Rows from block 6, named by matrix and row number. Rows with one number belong to one neuron. Each number is 128 + 32 x the weight over the matrix's rms, rounded and kept within 0 to 255. All counts start at 0. Numbers have three digits each.
# fc1: MLP up (model.blocks.6.mlp.fc1.weight, 1024x256), inputs 64-127
# fc2: MLP down (model.blocks.6.mlp.fc2.weight, 256x1024, transposed), outputs 64-127
fc1.692:096107140133143098167069084135148109141104133083147137116006083153085169084071103152122077082094168120139113016100135171120243102124122142149133148222129136099125099174128116191071104097110084
fc1.693:102169119104153144128147173124170148105144156103142111130129115116157079108102134112192107122095147145142098149157151089157117108130136107189116136182179122107126168125125129129134125121156108
fc1.694:148155175092116170108134141140115121160098082132106154141129170134161135117141140131122173158081134160126144111180110115169116098124120139126155116098136126117174111102134081144149144083109125
fc1.695:098144157146104111136072102143196166173082094124095120220097078226029107161137045152210100193101148110168078121207097132133186099227143121131091122054106139113060118128100138173076078161132127
fc1.696:173143121147152141150118115110128143106143119138144121117180149133105108135171106128099155139163126117141114064085099143115150155110122101095126101117136173097180126126133141210156124138123124
fc1.697:120099180198105102079083105147128168173096075127132165077077135158158135119055111135142135139105204155158107073135125142224074161079120151086186176164114102105107085174089133144158096109106119
fc1.698:135109130181137156103129191196177082094119150137167125098122096152158144077083202136080139151155132134122116107105081096163136119072163135068129130122097112136144171172104143084190137132120146
fc1.699:087134150113130132119123111135139169098121117153114144083135159078144125137099171132179089138080146109135160120080149095100162115131133139082161127154129146089094074139089189122164160123172059
fc1.700:105130107102138150129159139094139140104099130127123129120087112142091091075212110109134118142149132130120099186115159136117175116125118099077070143042129121148192147143102118139166126112161167
fc1.701:128161134110130137162158088117121123102109116200120164088099132160123126100153098139136131140103150099166159090099192105133112148129155169143139080096115117135135125170102151090139089114128109
fc1.702:144074103134142083107091112200079029160152156135102131128188181130190092121125137127100131160159137174176152070067162104099127115164077189139107107164100159108182134083129140148111107166098111
fc1.703:125084152129189111160122101090093112133207075156153207092137155103122103090113089141118103118112125171078136114087172121144160122078185063149112130144079078160138083137164087103094097144092141
fc1.704:152148152101111153165113098176162081179172129171085068087175089204110116158145131193158180200034092166097118175137147121159208195133113108119119114135102150107150091136178167181135189164230155
fc1.705:141173177099158165152133074118133129093094138158073147091110096177085089106117173107242177167163109161130147104160079165159104128123110202041110198116085080179054114167151137173113114128140122
fc1.706:138116133120170145120109183117157155146130135137118113133152142169115158167120141114161111152074135120068130135127135112140139173190108148175095116136122139150120022122142096071122132090109080
fc1.707:131131114118123098142159099111119090151094213090061082145154161173049085206160221146103162145169108154205120079097096094065073105131129176042100157059073191148140114134120141194107146129145135
fc1.708:121050185124114077034104123125125054087118120151148124140077205065207107183081153084125094106109085160075241130082175064124150177154104102185164085176145117136218162090089187127078149136120068
fc1.709:118150197087131116153116165144118150129117116144113109115145135142146134197118144113106147135132118101150160127136138129133166124129197124132112171165109100117147121093200118144142125168140158
fc1.710:124153084104196116163108166172070150170091162155134091122161081116163144143077200134126206166169097119223142129107168142136085078092188178116140142147133153053159119137110201096172175167065163
fc1.711:178142101111068101142054098153120082126094155128088136163226130099066107166137104112111131193120192154160139156086144140115100177180146112142118141159160138126161165143134135019111177040164098
fc1.712:113165111077090132171132117182110121118096148088088141127124132162119125133070120113108127129126120154178117104099130112156156097113144099115100122128145127148159103084119108135115154154169123
fc1.713:128111136167200127137138119141092112137094077124089146154104118089155120110074116158114156081107197112111122138117116142128187155102105093122095176187115098107094126124121122160146131101187139
fc1.714:120105165132184114126132094172152161159115148085141111097082120103098119108118089131062168114081147152126159107125180110127180100086145190083161106117113113117128100142124155102175142149151080
fc1.715:079133101136129110084071178098133147092137108116141131116143100132159117129141108164144128146103174109094115077152128134123140126122144117135159176091087080164131102119167101137105155113158107
fc1.716:047167129161165167177142158124083109086148153062135170110118122172171199066072175184159124128138117089080122174138149137153114152090172118069151170110062043202110145146140069120143165076138119
fc1.717:046105067129204084078112118103105218060126150118071177095026075188068174190071146150196052118078137118106090082103166077140160159094132101175219189092110127096172046199133104185168126069169172
fc1.718:065114138109124202137168130130129156149131137208096174102075083125113145099108123152096101138123074173224068140102111119158096089146141169113088173119149109168113159093152133126117156131134121
fc1.719:152134128087148173160060136131142092101128164087146129146053105091131174130103100140204076147135173141134193133092108078141142103089135175164170080122113133122127091131121085130109180104111140
fc1.720:100156153145133114129144073103125106119139147133104155131135101182138113134122146126218125103125183145104084163145122131154129100089114168122122115094081119087086115165209101128118119145114140
fc1.721:139105097105069117121109113112173099116172081091098171169088120154112115170075095125135115164159097139149139118134119159199112126102138118143106103190156148087127108130149125120064086119123098
fc1.722:153153113096035116126152157104127184122114124109147098132198153136208087149146158194109155139103125152068090214152105110065147146132140063089114188182149102178103077109173127144146094084189157
fc1.723:118142119111134098083059111139111161132116188151106184130116063091132113097175130115124139102043117135108170114144150133103096105176177117067117123131139179160140138144095192085151119061086174
fc1.724:114140093162176151178111108127139145183108127106176087134149132142152168105063133081167139096173134120090127119142094109112187110099136098099126125150080122109120126106061125106148177132130111
fc1.725:124166133107164103131135122138150136130128163141123150115132117147087120131127130153120119185153163137123096164123116161070148123134150119131159159132084134096178138139145123125124144124084121
fc1.726:149126124173153112119146153066147124143104160083140082168146133152113171138158112119160118130140153146079122169136153154079142138115111109130158065056131142087146134140125140160098131150102134
fc1.727:116182165184099062133079150068132142139112113089204153122119147137091163122086152099124179155179136126107148158136122159135105093149150152108125129110122104134094112148143110135130138116130126
fc1.728:106107024129108090151127160053093106014177224129152087136190175189153136114170148148127080182118099124114161179161159094071111182010107113165093188100055157182158155119098144105120179102107122
fc1.729:110148103118135091138152148151108132157107130124165114074083123102107107104115108143071118141133109147160118088152165137121146084091200121125139131104137099127156152087135127092152138119137117
fc1.730:133192168160115113120113117136153097121142155132131109068080116120128106117145127138176145167130170167114159082077111100133091133141165114183123105096133109112093133111094123177136136133114144
fc1.731:119136140121163156144117159135144123124159119129091136119071129124110117106128139095165076117104112118097113094090108119150120114104116151088175201084120108128120160121121055124147142138098145
fc1.732:139091105129113153125189109149143117145115112103117134141128145108075136107121123103148135108159153133125131108106134171112175116132082112146155149109119151088171142151146149127119145162145114
fc1.733:143179158127094117181120104137153170142141180166128133091120107112109134112136106143121081133110081115137128177138078171088141094120131156109096162099120107125148199141114134113127114158146164
fc1.734:121154094056110095113111096107151095142094127154095118160125071184098081121168153136182142153160150110131180164150078098100125098157124148152099161069063131107127167133113160126136105155144106
fc1.735:154111146091115107142158136115146185111169097154128154157155104099142100113133119147125108105125058123142153080125097116064123136135095185142113121132072140153109112114118079181214134098122132
fc1.736:105103153149072164111167160142131134089181124129163078088148143182141113133163123094120128091127137110131153140150136110087148142104169067093095157140165087166141150096111090143135121095175056
fc1.737:185090149103101110141138166183081121135120120141169134174177099076194132085186153181120134145125147123135091195160121112116105132129122117103135145151184131161112121086103100116127117153149158
fc1.738:114165135075154143120161136140158115153144102115146125139103122125139143067123124134138166034086084177113096157123095131132173130145187108114127092129143105164145101086118125128111073111128151
fc1.739:155109164169119150123087177138073061117113155150179157117133130074140130135139140085129063117172150143134128171159162120114128150168131104161041103159134121136109193076155089117114158125093205
fc1.740:140115058190049095052132139115201137097145164093135047091149192151175120140093140092124138127143087102123049173192170154105150130153103147074097131125126109104077191093146108149087118100135194
fc1.741:119108107135179076100139135102121110102147103175157145066137221076190170104135112081151105195099139183121097140112176149118082161123091163143150157250145066147126139119181160145137158093146124
fc1.742:143137116109100145101105083147171112076121117117102103171106133135138152144097143126117116131134128131173112121142074115123142108134130165124121060135094137090133136155135119165123130118155077
fc1.743:105135094138130134123178110150136119100123166140159169103109145101099113102157157135139132100095110136151128094143144129090154143124157108143119140113148143152132143155135097118171166131163134
fc1.744:151143054141142170094185173117118171151197179125121092119176164242185100255110157145067211161173092119121116146071165076084040089090074157047166208039083133116165126072168159150127218119131114
fc1.745:098179114135094150126134101157103077111101131097164110110158104156205144085075129079153141083168114147122101096124148119126105086156178104148101104115160145124104111164127148135143152099123115
fc1.746:129114114156148098157207129076106135080132156139162156086120135139126171146166158110118085222209180146145144118134139144140093122000171091169134203185108139189104180170076133109133153052119138
fc1.747:148134103197155147080148125104174129132139130177164130145173116077140123076112189118157127102135084163134126116074066108156126126109137140033165156141115145169199111116189104145126186112213159
fc1.748:132095131133149160137136178160176187087097138088141157088122161105157097123132136119113159109098103115168170107177135141178088122089166129139134137139138112129152171092156132121113109173112158
fc1.749:154126107113095199155084084129091136089143131125114100064113152095106094112150145111107147133106128177146081205084121120147097159101120063088149161176151175134079140130170145176116167123136172
fc1.750:133150103158059166126120143110166122134113111151110115092094120091099115151093122092086173216085101137177082111098125117108156164102142149139108119105068143173118094120135114150088132073144092
fc1.751:155129142145130132107113131151096093061118101128149063120164109110140101111118112134113142198096108124086091122139135089050115140144110154187101125125107115095112130110084122116099105108116115
fc1.752:127141189122092204160073105134130090116156107166131138186121125032045151115111061147173114067117246145140112139104106165191167154248167127156044104131162108153066166144097069091142087163153121
fc1.753:086125141126164107132149146157099113117184180110178126137174129095138113135126175084119114141106139137127132141102130163124091135113142111136165161140094131113128107113191144141125120161099159
fc1.754:116110123085145158165126157123137151183205143073112146131073110166061089125151134090137173143124120132163099121161117143104125143174138144112140118150151097068136147126133146177130104126094081
fc1.755:106158150118142123091142118178109107126119141162081165116110093202131069131133151178174117153067153190089130129127105124097124136109158151059178105142097145155128084135105146144141095128161121
fc1.756:064094128176123160092128140108092107165132147179104092066125130100087103102130105124093156107101132152153130140133081130117162093124133107199098107074090129084112107103107090115093119151100142
fc1.757:107094120139103161157125116073084104097193182124104121063171089150102115110115143113183132133165159101105089187172128171135086153049105114116125139143128112170117174160124128159111102134119186
fc1.758:162118177158130132039112115128153141127126094178092148220123123114153114160105067157164109107102155142098122166118128169165068140186117107139108069193135135174121073106140102098165118138129132
fc1.759:124126126149166150150194139136152131129148158163066143056125121153075117152145186142087136110172108165148110116149099126142138104131102147076120164139100132076126090165177174169097113092115135
fc1.760:136117132148110113124127103122115177158108114110133126181128154169111109166169131132093125099089136093165104108103215147110115141091120078141163157108130181097156157134120114101108141065063132
fc1.761:117136044140124115086186150043129189055207143091165098146103172207213217158070156080118111126151108141061114177126190112081175118054134073146203111053092029121133207059173123206182190048162164
fc1.762:154144152140114146114155105157103098106141147131106122185091133120164116148156085103150164130142103094130158141115090119182123135111143172137148138168114127117149128153140126124122127179077173
fc1.763:162122131174134143119112148096152110136189138135133111079124148150141131115104148090126111161161121190127112155110099085101150164114125167141151141088127155135167191164186124113129113159135153
fc1.764:100152145178147130146118107133110138090157146134118101159101093120139158144107137168122113140128141188136138071134171116158094066133142152126145140072144083147181148136149123125148086111124135
fc1.765:143175146084123144150142141098166086125106101144098115130092118149126093141169143077101132082144122104153140116149140122142137125129163109158085131104085106063101083177169139186093095141187126
fc1.766:058120109127133190177121107149105104120134122142134173132155112096141154088112123131107118054108143150141190101110113132122124121102151095100129137160169125082175161105125089117127082110143110
fc1.767:182188164052080227145133178169172050102079128135059118140096051147053115164179169147138165146139162157161151145103056100133142101141159178120124162091093096085120129150148173159111162140193121
fc1.768:126147132108142103128142100177099141154145103138081174080181102166100072169164186141141190161136187102141129123147162125149110158091107113108102165177121106124160105127157156136182141107110154
fc1.769:134165064156142119135163147133110125151178125156118151114102107145129178155191111113121132158166125136097140145168155119089163152099120147178208082123164131118125129143111140141119129087152140
fc1.770:128089145115111143097049075094098123146154150137108112120119131115108162133150144126129119144096156096105133185157118109070106150076181086116114147110134140091132142086132121137087152143184137
fc1.771:123125119120100143169089073094088144190108224111145120097114152123106153072072078130119143049116177145056142160149183116129160150161139165109102102175135134119124144125102136132167109126107160
fc1.772:132160129149089068128142154196088068122217118090138095076118075085130095050171122156071174143155204144169114176056163128202141105231130120140135162187217054066178118123191104066133182144150101
fc1.773:171124189096126194140158162162134101169114168131121101154121110126120104119137135105119162154159144170133135167093145112149102140134144168116148130117098133133162129151097138154125122131185128
fc1.774:116099140105155103150080092153159106123152098078084173138066107140087159155106117149153092143150109128111118114128037146115188196186155163145148107074167178105075183141034115147119045150204071
fc1.775:113165138139160129163176131173133133103145143128102126132115115149142113129173130096134136146158134160097104098119123122140140120114134149149133162120121144128119090124110121104146131127066131
fc1.776:112102126123149156137068127108108172150085086095156129099137137150112122144082166125168174123111041052129089147153130190114124088130153126107088145094138112142106131115111104144089135084087122
fc1.777:155130123159073103125090125120126087098133138079159139150128152103167108085123162136141079094119147112071093187101118125184138159145106093096143119183148125159092186148112139093171121131099178
fc1.778:149130189074141188138189169120208126096102122143121080187134135134068150161122162084144139092170082157186093091094073125156124088133130185111116166121106147139127114217186121171097146200085147
fc1.779:167154130128115160127112107117100054097132164142167122118130196098067161137170098109113136130183140141124159158105168116101140188127134101160102140133135164121156164070140126171040117092126123
fc1.780:090108124073180106144196075101097106071134124097142126150121153062113089125145119099107063124139070141198106069107137127143086057188111136146106179162147164107168000189124107057077100119084113
fc1.781:158156136145079125163130144143229124147151105163121120119127170123149086115125153161077115134109165104176071129156100118163129212173136169124087099227141136138067132069117102109119120136128164
fc1.782:115110115130162157115163158097157116123145107063132148155135168107110104128136134144167127065135116133133135107135116125151169124134122145150120086140112136124132127072173075127151117105154162
fc1.783:074073177082147135146118125136086091124125111093125200170021099140087125138067052174222052115134136033138113047132136133148160141191149178145143081098116132083060118153032126132142132149169134
fc1.784:134088085106109121119146150127065184122122145160129141119101137160076143150133138127136165103192083155131075153178071183106128141111133122093123033185145120117145116124189111165124108145128132
fc1.785:117090105157160109164121127116024148112068179148188163065101117086148133029125125068142109166119185138109122159188122208125114087096183142164131139115156092152104112151102215118160166163115143
fc1.786:143118117141126140204102112113174141126125121121107083122144117135114107086104138133150139112158144110098151137142135141164079143114122114142138121086089083121178103138124144137151120121159111
fc1.787:056061109165109182117201114101064146156087138050081085144057220134138209194113105117164147110116040126138180068136161156087128119110125142087095176098101112156119098110161138124074170117189130
fc1.788:126174138170100088084179135144073095105122133121115062101155098066105115130168133146143084153141155156116131159125098133162168107112076098141133122168144126131129089101174131131081100109100100
fc1.789:073147167163141141116108163125109151136139149154091139124123135116089127145162168121173122163104151144160134117130139169128088137081165167098167128082105127137152099124108190115153155133132143
fc2.692:127143194107110122108154146125206103048156210108091158090122152048084122139139121130153144093086167176117125141143085110137034123125109162135061096138077178201047103093116111126141162140108114
fc2.693:154163150146152139145155133126139103147130112139122127123159129147169123149130136105144115093132117101117136122143110104116142130132092156102125091123117109124123142131130143160111115137112113
fc2.694:130109144133134136126123098126114143165086144123088136135172131129128114144138124129158132156081097143143145120127124150142142087141159155140094106141100128079147132142132134165158136123122162
fc2.695:089050075043089159156187088086079133056067142130136192134141253129101187109122130101134067166136108153073071176210136128184076114107068076201062252138130139189121044148133128101093133118145125
fc2.696:097130124059119118172110122136135118158151136105154134149136068115103111189154162181177147098100080109117145107141132126136180107106156092134130118119104128133119123164107125133117103181166124
fc2.697:107153147087157159150089114111159145122139131106109138148132126127141065087068129170147135088119139063112084120104138091127100102102181124126116191113156100115131100106115103132160147158125142
fc2.698:121112125075168147142172173083162184155034107100120176155154166128135134117130067101110080136064132126041148148139110081120130120169073029121131220086089071160086087129133119074112132161091090
fc2.699:164131133128121111132120152094095124102122126139157132140138167166158166147143083108082128098120109144101148152091111133135115128116077124112152091114115152112139133110116113135062111096104139
fc2.700:151128126127143113126158137168088103124129119144086127128141126153151110115106139113099125140103098143147115104117111138176139134113160132165124126173159110114163171115116141079109104055132119
fc2.701:126129113097140155149108148113086117104126144099109145129136135127158148084116145127114135134141149126117108131121125142130108148130113112157134138121091137112114099125113149117152147100105121
fc2.702:126088131046148136100094104147094118132107119176112189104135162123164142167176108133088142116121155170134094109142133149138080125148099142185084155124162132131082073111117078102106106131134069
fc2.703:137162188159119174120124098095179124090129137098091159138125184070127096116136138110132096154090142119103135166107153122195074056145082148106130126230127154138102116153115127098164110147156098
fc2.704:063082129145135213158157029063094110113107145089141195081119178150102139191047137052210077017144059080146076105188136176135094081123201192105098145151110090170128005211167133173080115201087198
fc2.705:117082121223130131120165153078073129162104156155151128109119167145133177162148095134078135165097122123161126128167152185095101091165149119154154122156102081164138177065176182091037125110115106
fc2.706:139132127151141139117157130123121112154131133120109121123110122122115120133166092132112101134114101097112135128113135165159151159107162122146119093123158113167097148119117125133126084114121160
fc2.707:116094168151172181113122091092190132070192115106157199141140202044109076086036092161133054082084158133094173163144146117139164059099160199093150122198116164135076102146102044148187096117118093
fc2.708:126180094255107103100176058183103124131079222119080101103129083124193169190143165184075149136120129156176116138190126255049054058151122164214088165157120171117114065137147193045119126032133053
fc2.709:146137159130163122108126121164115138135131125113142131153111123151131118162110126165109142114106128145139134126129130112090126140169106122108085157124099114116100114127122133116128121122097104
fc2.710:135110103068068065154042128120134102134162055085115129150105095124124200115117085205114147096084097069065255074094124073122165114099150136139214174119050101164188159143085143193119070175224111
fc2.711:134122160075119121142156144176045113115140154175113191086120159114110122174131131074121119080155090214143165131136151181121066069099081164157139133079078106098114093093170173120094131126098059
fc2.712:166137099151136166131123124153120171130138098171119155114097147145124092163130133100105120177163097126127081166146129137145108134130102099157109171120070121116114112124110131125146134150153150
fc2.713:131137156106125129143131147141153098095159122150105071136114127115110084142145197152135156075127148154087097175114188110142104140112121155117074121187150145126100137109123084129102147168184162
fc2.714:133106142115110168116138049081153103114141133102105097120113112196086168167147140126163112113118140111133133146076115118137145138147130144081152097145089111149124138107101123154133141100188193
fc2.715:137107074137140142145135149136119155119116122141139141134162112117109144140119186130136151130120138111166113117110121147123137154145095106134131155127136114144104090121124122143090132117133127
fc2.716:133156189168133119147133076126184144120124123112119122164125090148114101142103075158214137162066120068021168127136080067236171128088171075126148094187142146200083164148157082122144142196143119
fc2.717:242120177251052159147093152141207087082051151103122139206158070112101255099214111192123150095118211105023153245070064125135033136182116040166107106162077118185048172130098050069174084158161103
fc2.718:174110144080096153133130074152133126109158073121112137166149091150133136133125139149122096143095133151157092153135102144083109172160136127146140163142123117116087081140133115135109131129110149
fc2.719:091114139115117153122108112117125156112086151085133196117155124134131143135178120094133120134140142110124128143132133114072089102133109147155090113131137117110110119088111144129108133119113096
fc2.720:138145105128134167137109110142101158224091146133086147123099085120175191127172131099089138078074093208114188102176106131131163171094160099124131090098121101184136148140156169078112081159161076
fc2.721:110145183094125149129133101123163125087064065085098151152110158122135129147157163160118091154145172116127134132161088110140108160161076087100129161148112178192106133096139087108121094111154112
fc2.722:060103123134160206109126158090115123104100109083133197162105212142189143156091092155176090051186154145168124100118142115106063049167133164106178140115089199088082089191115081205223070079076104
fc2.723:137136178098127152156143123104101126098159111165095158104109151102124117153168094099145173124121124142086113150144097114159094130112132121125104156125070143122096130140146102131151127117143118
fc2.724:134138142106135162128137121165121124139086121084083149128096158146137103165133172116173114171140124171086126107114095107139133091169104099105128137121120113105131097076137112152077110106102101
fc2.725:151162149115133131150122129164142145140121156123101162135121123120134123135144087114152136140161158132127146123119120091142106145139136120099119142152149105125131136142116135157137125126109151
fc2.726:170093094103146150173161100092117196127120150134088090160151124175109161108146154132108156132129142116090112155105161108124096059109116089206097163070174125111147125162113120144099141173174149
fc2.727:122111105110105134077137115141081130145074101147141134109154136113135134121137130092167111127097113095133137105147128131130138177123118121141119153119094099107095167127149131123155121146174115
fc2.728:126115166107115108091147109087176168145049092108115222161175183068080158146169111022194053146037121119145179129200080116105126195201106096133084045189131204200099110175107113125149092205125130
fc2.729:124131145159117142140146141129101137152135159094122132122142134112113139132125142160135113150121123151133131128085140138138142136099162164123102127184153123113143158135133154152130109105150143
fc2.730:133150143137144112133128111123139123136155126112099150129158095170117163107115118152150103155077146120087141111116122116151130073159154159137167165083100140143105132134133094122123145134111117
fc2.731:099117134112197125151124137137114093134122140155123119117147141140157120123134102098118141109148140087132111143138157119135129100115113158159113133129166122116119073114134139135126125104139112
fc2.732:143110096149145105215135154165096151117119100142108138125141085150139130112115120114128138101159113122133120132107099119145085118123150131149099129153121141144109122137125120135138102169136135
fc2.733:137120106141109142136125115160110157160114142138122111118144132102129159153166121125105096130110163101162125104158125141154130113133112148158143161125132106091072085168143117098111084164184091
fc2.734:121144076206142110152143136123076125163102177146160106169102124148154113091113099117077111154121114169142144137095141130129142117107188144168151162143083124149168131102158205074095124108077096
fc2.735:100160174197106173145129091113115096121135130131107085119146116110099178132139119138087156108148159146101111187144114168139073149151101140136127109121085105143068117135118111130170119112101064
fc2.736:119108133126161095134101111110104112131134129164187114164125156142100157092129078170127084138136163090113142127133168177185088137148174098181105129134177113160119154116171095152105114151180131
fc2.737:129122202141140176150140148102093108087171099122145155156197098088117151119124138102122116059140145091076155208128072174095058149143157143101202111088090092163088111125130083153105108146155145
fc2.738:163161150096141126126123118149112117090153087126141118124122130129154148138127112109125153145165117123158088140095127137156094129139092168109137121131096141156125120142121128152095105133173124
fc2.739:147098118103163085150132136114096103134153176107096134108133126059099175105136107111095082176180120147134189136115140164176154136149167114234097101139166125082163146101107153137126108134095133
fc2.740:108170145121122180155200116127175120098041166056142136085101220125148114187115159143155147094133165162114107162125189106119077064128108152068116165108064145094096079106098151167165169098098113
fc2.741:143154136131108054044146126062111127138089137126099202145147113132152159163138101152110119137128131112048234098169149112083196118156076079213180131132124172101153161070105113142112093125172059
fc2.742:121118136148140118085094114162099140102098180155137152105097099094101173143128111140099124112108157089104133135129100108138086129165142170167108067118116108119142131130084113143146128144099114
fc2.743:113157146091129152068152127160128125130128107149129128120153143131120097130101116121150149116153125143112104126108112103125107153121150138113157138124120132136142114149109100123112112153169126
fc2.744:075160237129193204066106085108145179186054081111081179127192210141196104200180074197122086092081186114137144161184079227109047151252098155125176124105126199102079000138083004142194018101117077
fc2.745:111127101142114114126122099138115087148128111101142119110151122144115155073093132134129123157122145109121115139128123146155117127122135124158150132157120102156151148098111121126117156134126151
fc2.746:143207131150144093099169154096142185178188142074182133058124084138137086135106139171132135090080101076162160127116146105089175100000146157080190130131101121169128114189108148136161109110172140
fc2.747:094138140158100111095133102142163137101065112145131187137122160127158165138109069075153069177106115101142122053178139146123095075179158163191088089108129196145113095149090086119072047143089113
fc2.748:116161121126125119131124158184119113103142133141116142115117147119130144150098126137099090150135149130083120094114131166137140147135163145167111184136131140119141107127118191099148160124123085
fc2.749:140149081162138151171150109150115126123139113100136149087144159087096107142077154123169155110117166152092108175100106128167101092100135150136054139159105127154067122115128108079128142104107173
fc2.750:086123093158147132133155156133120132097099151184136166089126150105096144093159124104109107168152138121138128123116142115164127086145093119161126140132123119126134164131150135140066126102083099
fc2.751:131126145124119152107151169148113130138132107128113125106110096097135142131111109116164166138141142112152127113127148112120123147083114139131171144127130125123146131141125136138144168140131114
fc2.752:078169121105199089057177092110169201209009116166044127072120210043150168111160092125076100156110193081132137125171152190112043110255188107239109143092186201132122088137044013022241106131084093
fc2.753:134121172144142090072106145162151126115111140141108126152138161140120137106139136120111118113132153156125127156165083104117127167141143115100145103141075143120127122148107124133079078113134119
fc2.754:140136113108131152132131135145122124115123131149122130146108100129118138114116117133118133129128157140114128113134105145151112112137104102146130132139137110105136144120130109111159123118127111
fc2.755:082080093185135101147139138102130131160130136149088156075138136133102190130126080106124100154103116131112130103175095135128128128142163137111166216087112096147105123131127156126096061136089091
fc2.756:118115129171147136142146129096124179128120121133136134127167154167125164126134150103158134155158112123105105129124095160100145094132167120138131164117099123173146138159131131113083134152135122
fc2.757:105136144206131121158120132162143149129137135191092102132168040176133166139116117166128139175108157124143103145119123173128102104109166098139174134104063147132119145176087157092133082167168128
fc2.758:101137151190154139165125085122148163138224107174100061147142077145164074045071106170127118138123131100145070087086091134174111182105165182178121111182160156185179141107197090099122055174128203
fc2.759:126105087145172149110136089091136117118117125184117139129074123109108158106143117128166118125194131164084163140155149136138116094125143106156139111125106142107125130148101114120128101141111143
fc2.760:118126095128154112176149141122127122146103122098130156104127160124124127140154123114142117091125149126172148130149149127111151094115098138141120155118109115140103099135145138121101131165094120
fc2.761:106080005175106179183149057081064169079189179187187177062125212110120152132183169109121113177143098158112143158228119180066000134105058129255000147077154175097039062134210086191083112151109172
fc2.762:105102119130140114102104113137123156136166126176148110115153137141115161140144130156139125107124111126138121110145133093109137111113159141136169138145135113135089101112128135113133126135148136
fc2.763:138120145096109155143131100148109112105152110163144088100108134142163133136115131100135107115197143122154118122140134138138127110118117160098086151106131159157121117160119104138124144135123143
fc2.764:150182137093164084145119099143101124117112130157108125143182086158111128135156127174165135095177166077121136120146140131094102074136141142160123117127112134110088147136101069130108113132157116
fc2.765:111141105115150158148181088130136128126115103106160097125133120146112115162095147125084152162152082116137108074118171159108183132088111125158153143159153146130124092163224146116134143137114085
fc2.766:142078098161143163139168101077085179167129140117158198160120120135128153112151105117118109079143131112165118147106122153116105152137174100155170142177142175133160137146148119143132149140077167
fc2.767:012138208145168221051148138087150078077191170127142216103091168151118142115080125107144047008140125111078150139138154165130137011252109215104139065188121150119057000219166027133157122129124159
fc2.768:113131134111122170126133105156126140156142143092108101122167110100156144145122122174119152144144145151088086163103135130078109143162117162138120148131138099150111084094177127116084130096186120
fc2.769:134135131140139130127157117099135128116116105166127122142118141120153117116124107159119118111116115094120158110150105106126101074116120124124081147120155117095141109137134074119127138107110159
fc2.770:147102097168064143181076092088126149091161126147097098161100139164051180147109155121140167090114065167098105130106100138131137127143099116113168161096044100119117117127129164099068107093157122
fc2.771:139091155122122132102105121149136092151154142122159192101116164150134155106126133168123113124132111125122151082095164122141119040114129157129148121151117096057124071164156062169113164076144083
fc2.772:215134180077027126151051231171174172064206125083186125139186081087108135135162093197093174067153208160102140241117091073102105084153070092151202127142115092089112090089134034125188152131176083
fc2.773:091104122155149113129106142148143135122123123159155174121133163132139124105163143196170079081175156088075148145219126160164131121168145161084148119142105139117056119149118059122215124149065106
fc2.774:098117131139126058093108074168115127159096127151141123140096096198187146103075136212117132126110124108080139050151192127129233055224165123169105107154167107111205044135093090110159135076210069
fc2.775:108126125120117135119178103116120121124108109131080123096176137110085070124142107152143120168138141180135176160168128147159092080147096119145107153111143143096102092137154120089146131122115110
fc2.776:139131182167112124125164125102164137120084102136137079112120127110134122135143091170143126102065152154111092171143099155142130128190171105118144160180148208172143095114171108080123145169122112
fc2.777:054115146155167143186141141125108148109146159130156128111155177137084150117072135140127097126149165150144087168161142142056079123078208135130101124123132133084101054122140113076156145108089180
fc2.778:114138161120133165146114153131088084119203223108185149117167152179126068138053081177133126062164184105127109201118152164151162015178092173161170099191141080000115000128160084196137121102170133
fc2.779:093090089183144121130191130068102151105134101160100090125129103109113120119117134162130095122103092158128116145112164112123159070146170130142134178114082141142169091199085114103159134124152133
fc2.780:119201105244078050105197058124141211145179167083106068121089075169118150137127112167127153137076077080051084050128124128115175085174127129117138164115088162092124108184133178142158149071172129
fc2.781:109104161104119135092107136131171103045070100146107147162129178104120091099192156149130124090187163138104119115156142076143086133102095113172051146113144172140129159173042084078189094136152084
fc2.782:122169131157139130150163140113147137186136141138117110135117127134078130120109127120139140130126126119118124157154175131100096124095138179106145118098105113105099147148100121154143130133100136
fc2.783:110143141179102142055152101112205104055084222082144118088097191123065160217129132103159101103118178128048083112223147163130057055163062206152027090149085220091027141178102095133175116093095123
fc2.784:113115138158128156108139107115180153113084146107123108157094102138101140144148180100122132132152122159081153145082087102160125124125120095150120087145131125183117187150125103088105147150123114
fc2.785:077178180137120234130137053088098101066201098180090103154138048105114070104139139148143104122102098129212147137136119172148091143123147155179101134100114101107040101070167181157090114142079149
fc2.786:129150162122131114138102133111123109126134136098146139156143123125153154145106098135131145118108127125131096137102156088148099106135132128138152139108130102144138080133115140121111140108137137
fc2.787:054057048254133139120255109082071145153000171111076173056015208032138216139057208129118098195119050079160189057247224148122056091119191206185091152131079209177147129194131210135120104148093080
fc2.788:143114130177109095150121103168106132113141122134142131131075124113130165136152153153158130130118117101111089127109117152132165132139135111104123118133099075074108081100139109163166103129099106
fc2.789:167105161145118163131140090133151145160140130152138125154153119138139133173132168159153123127087128126101111170147129138135158140145132157118174110138092125127099141153117153144140102137125141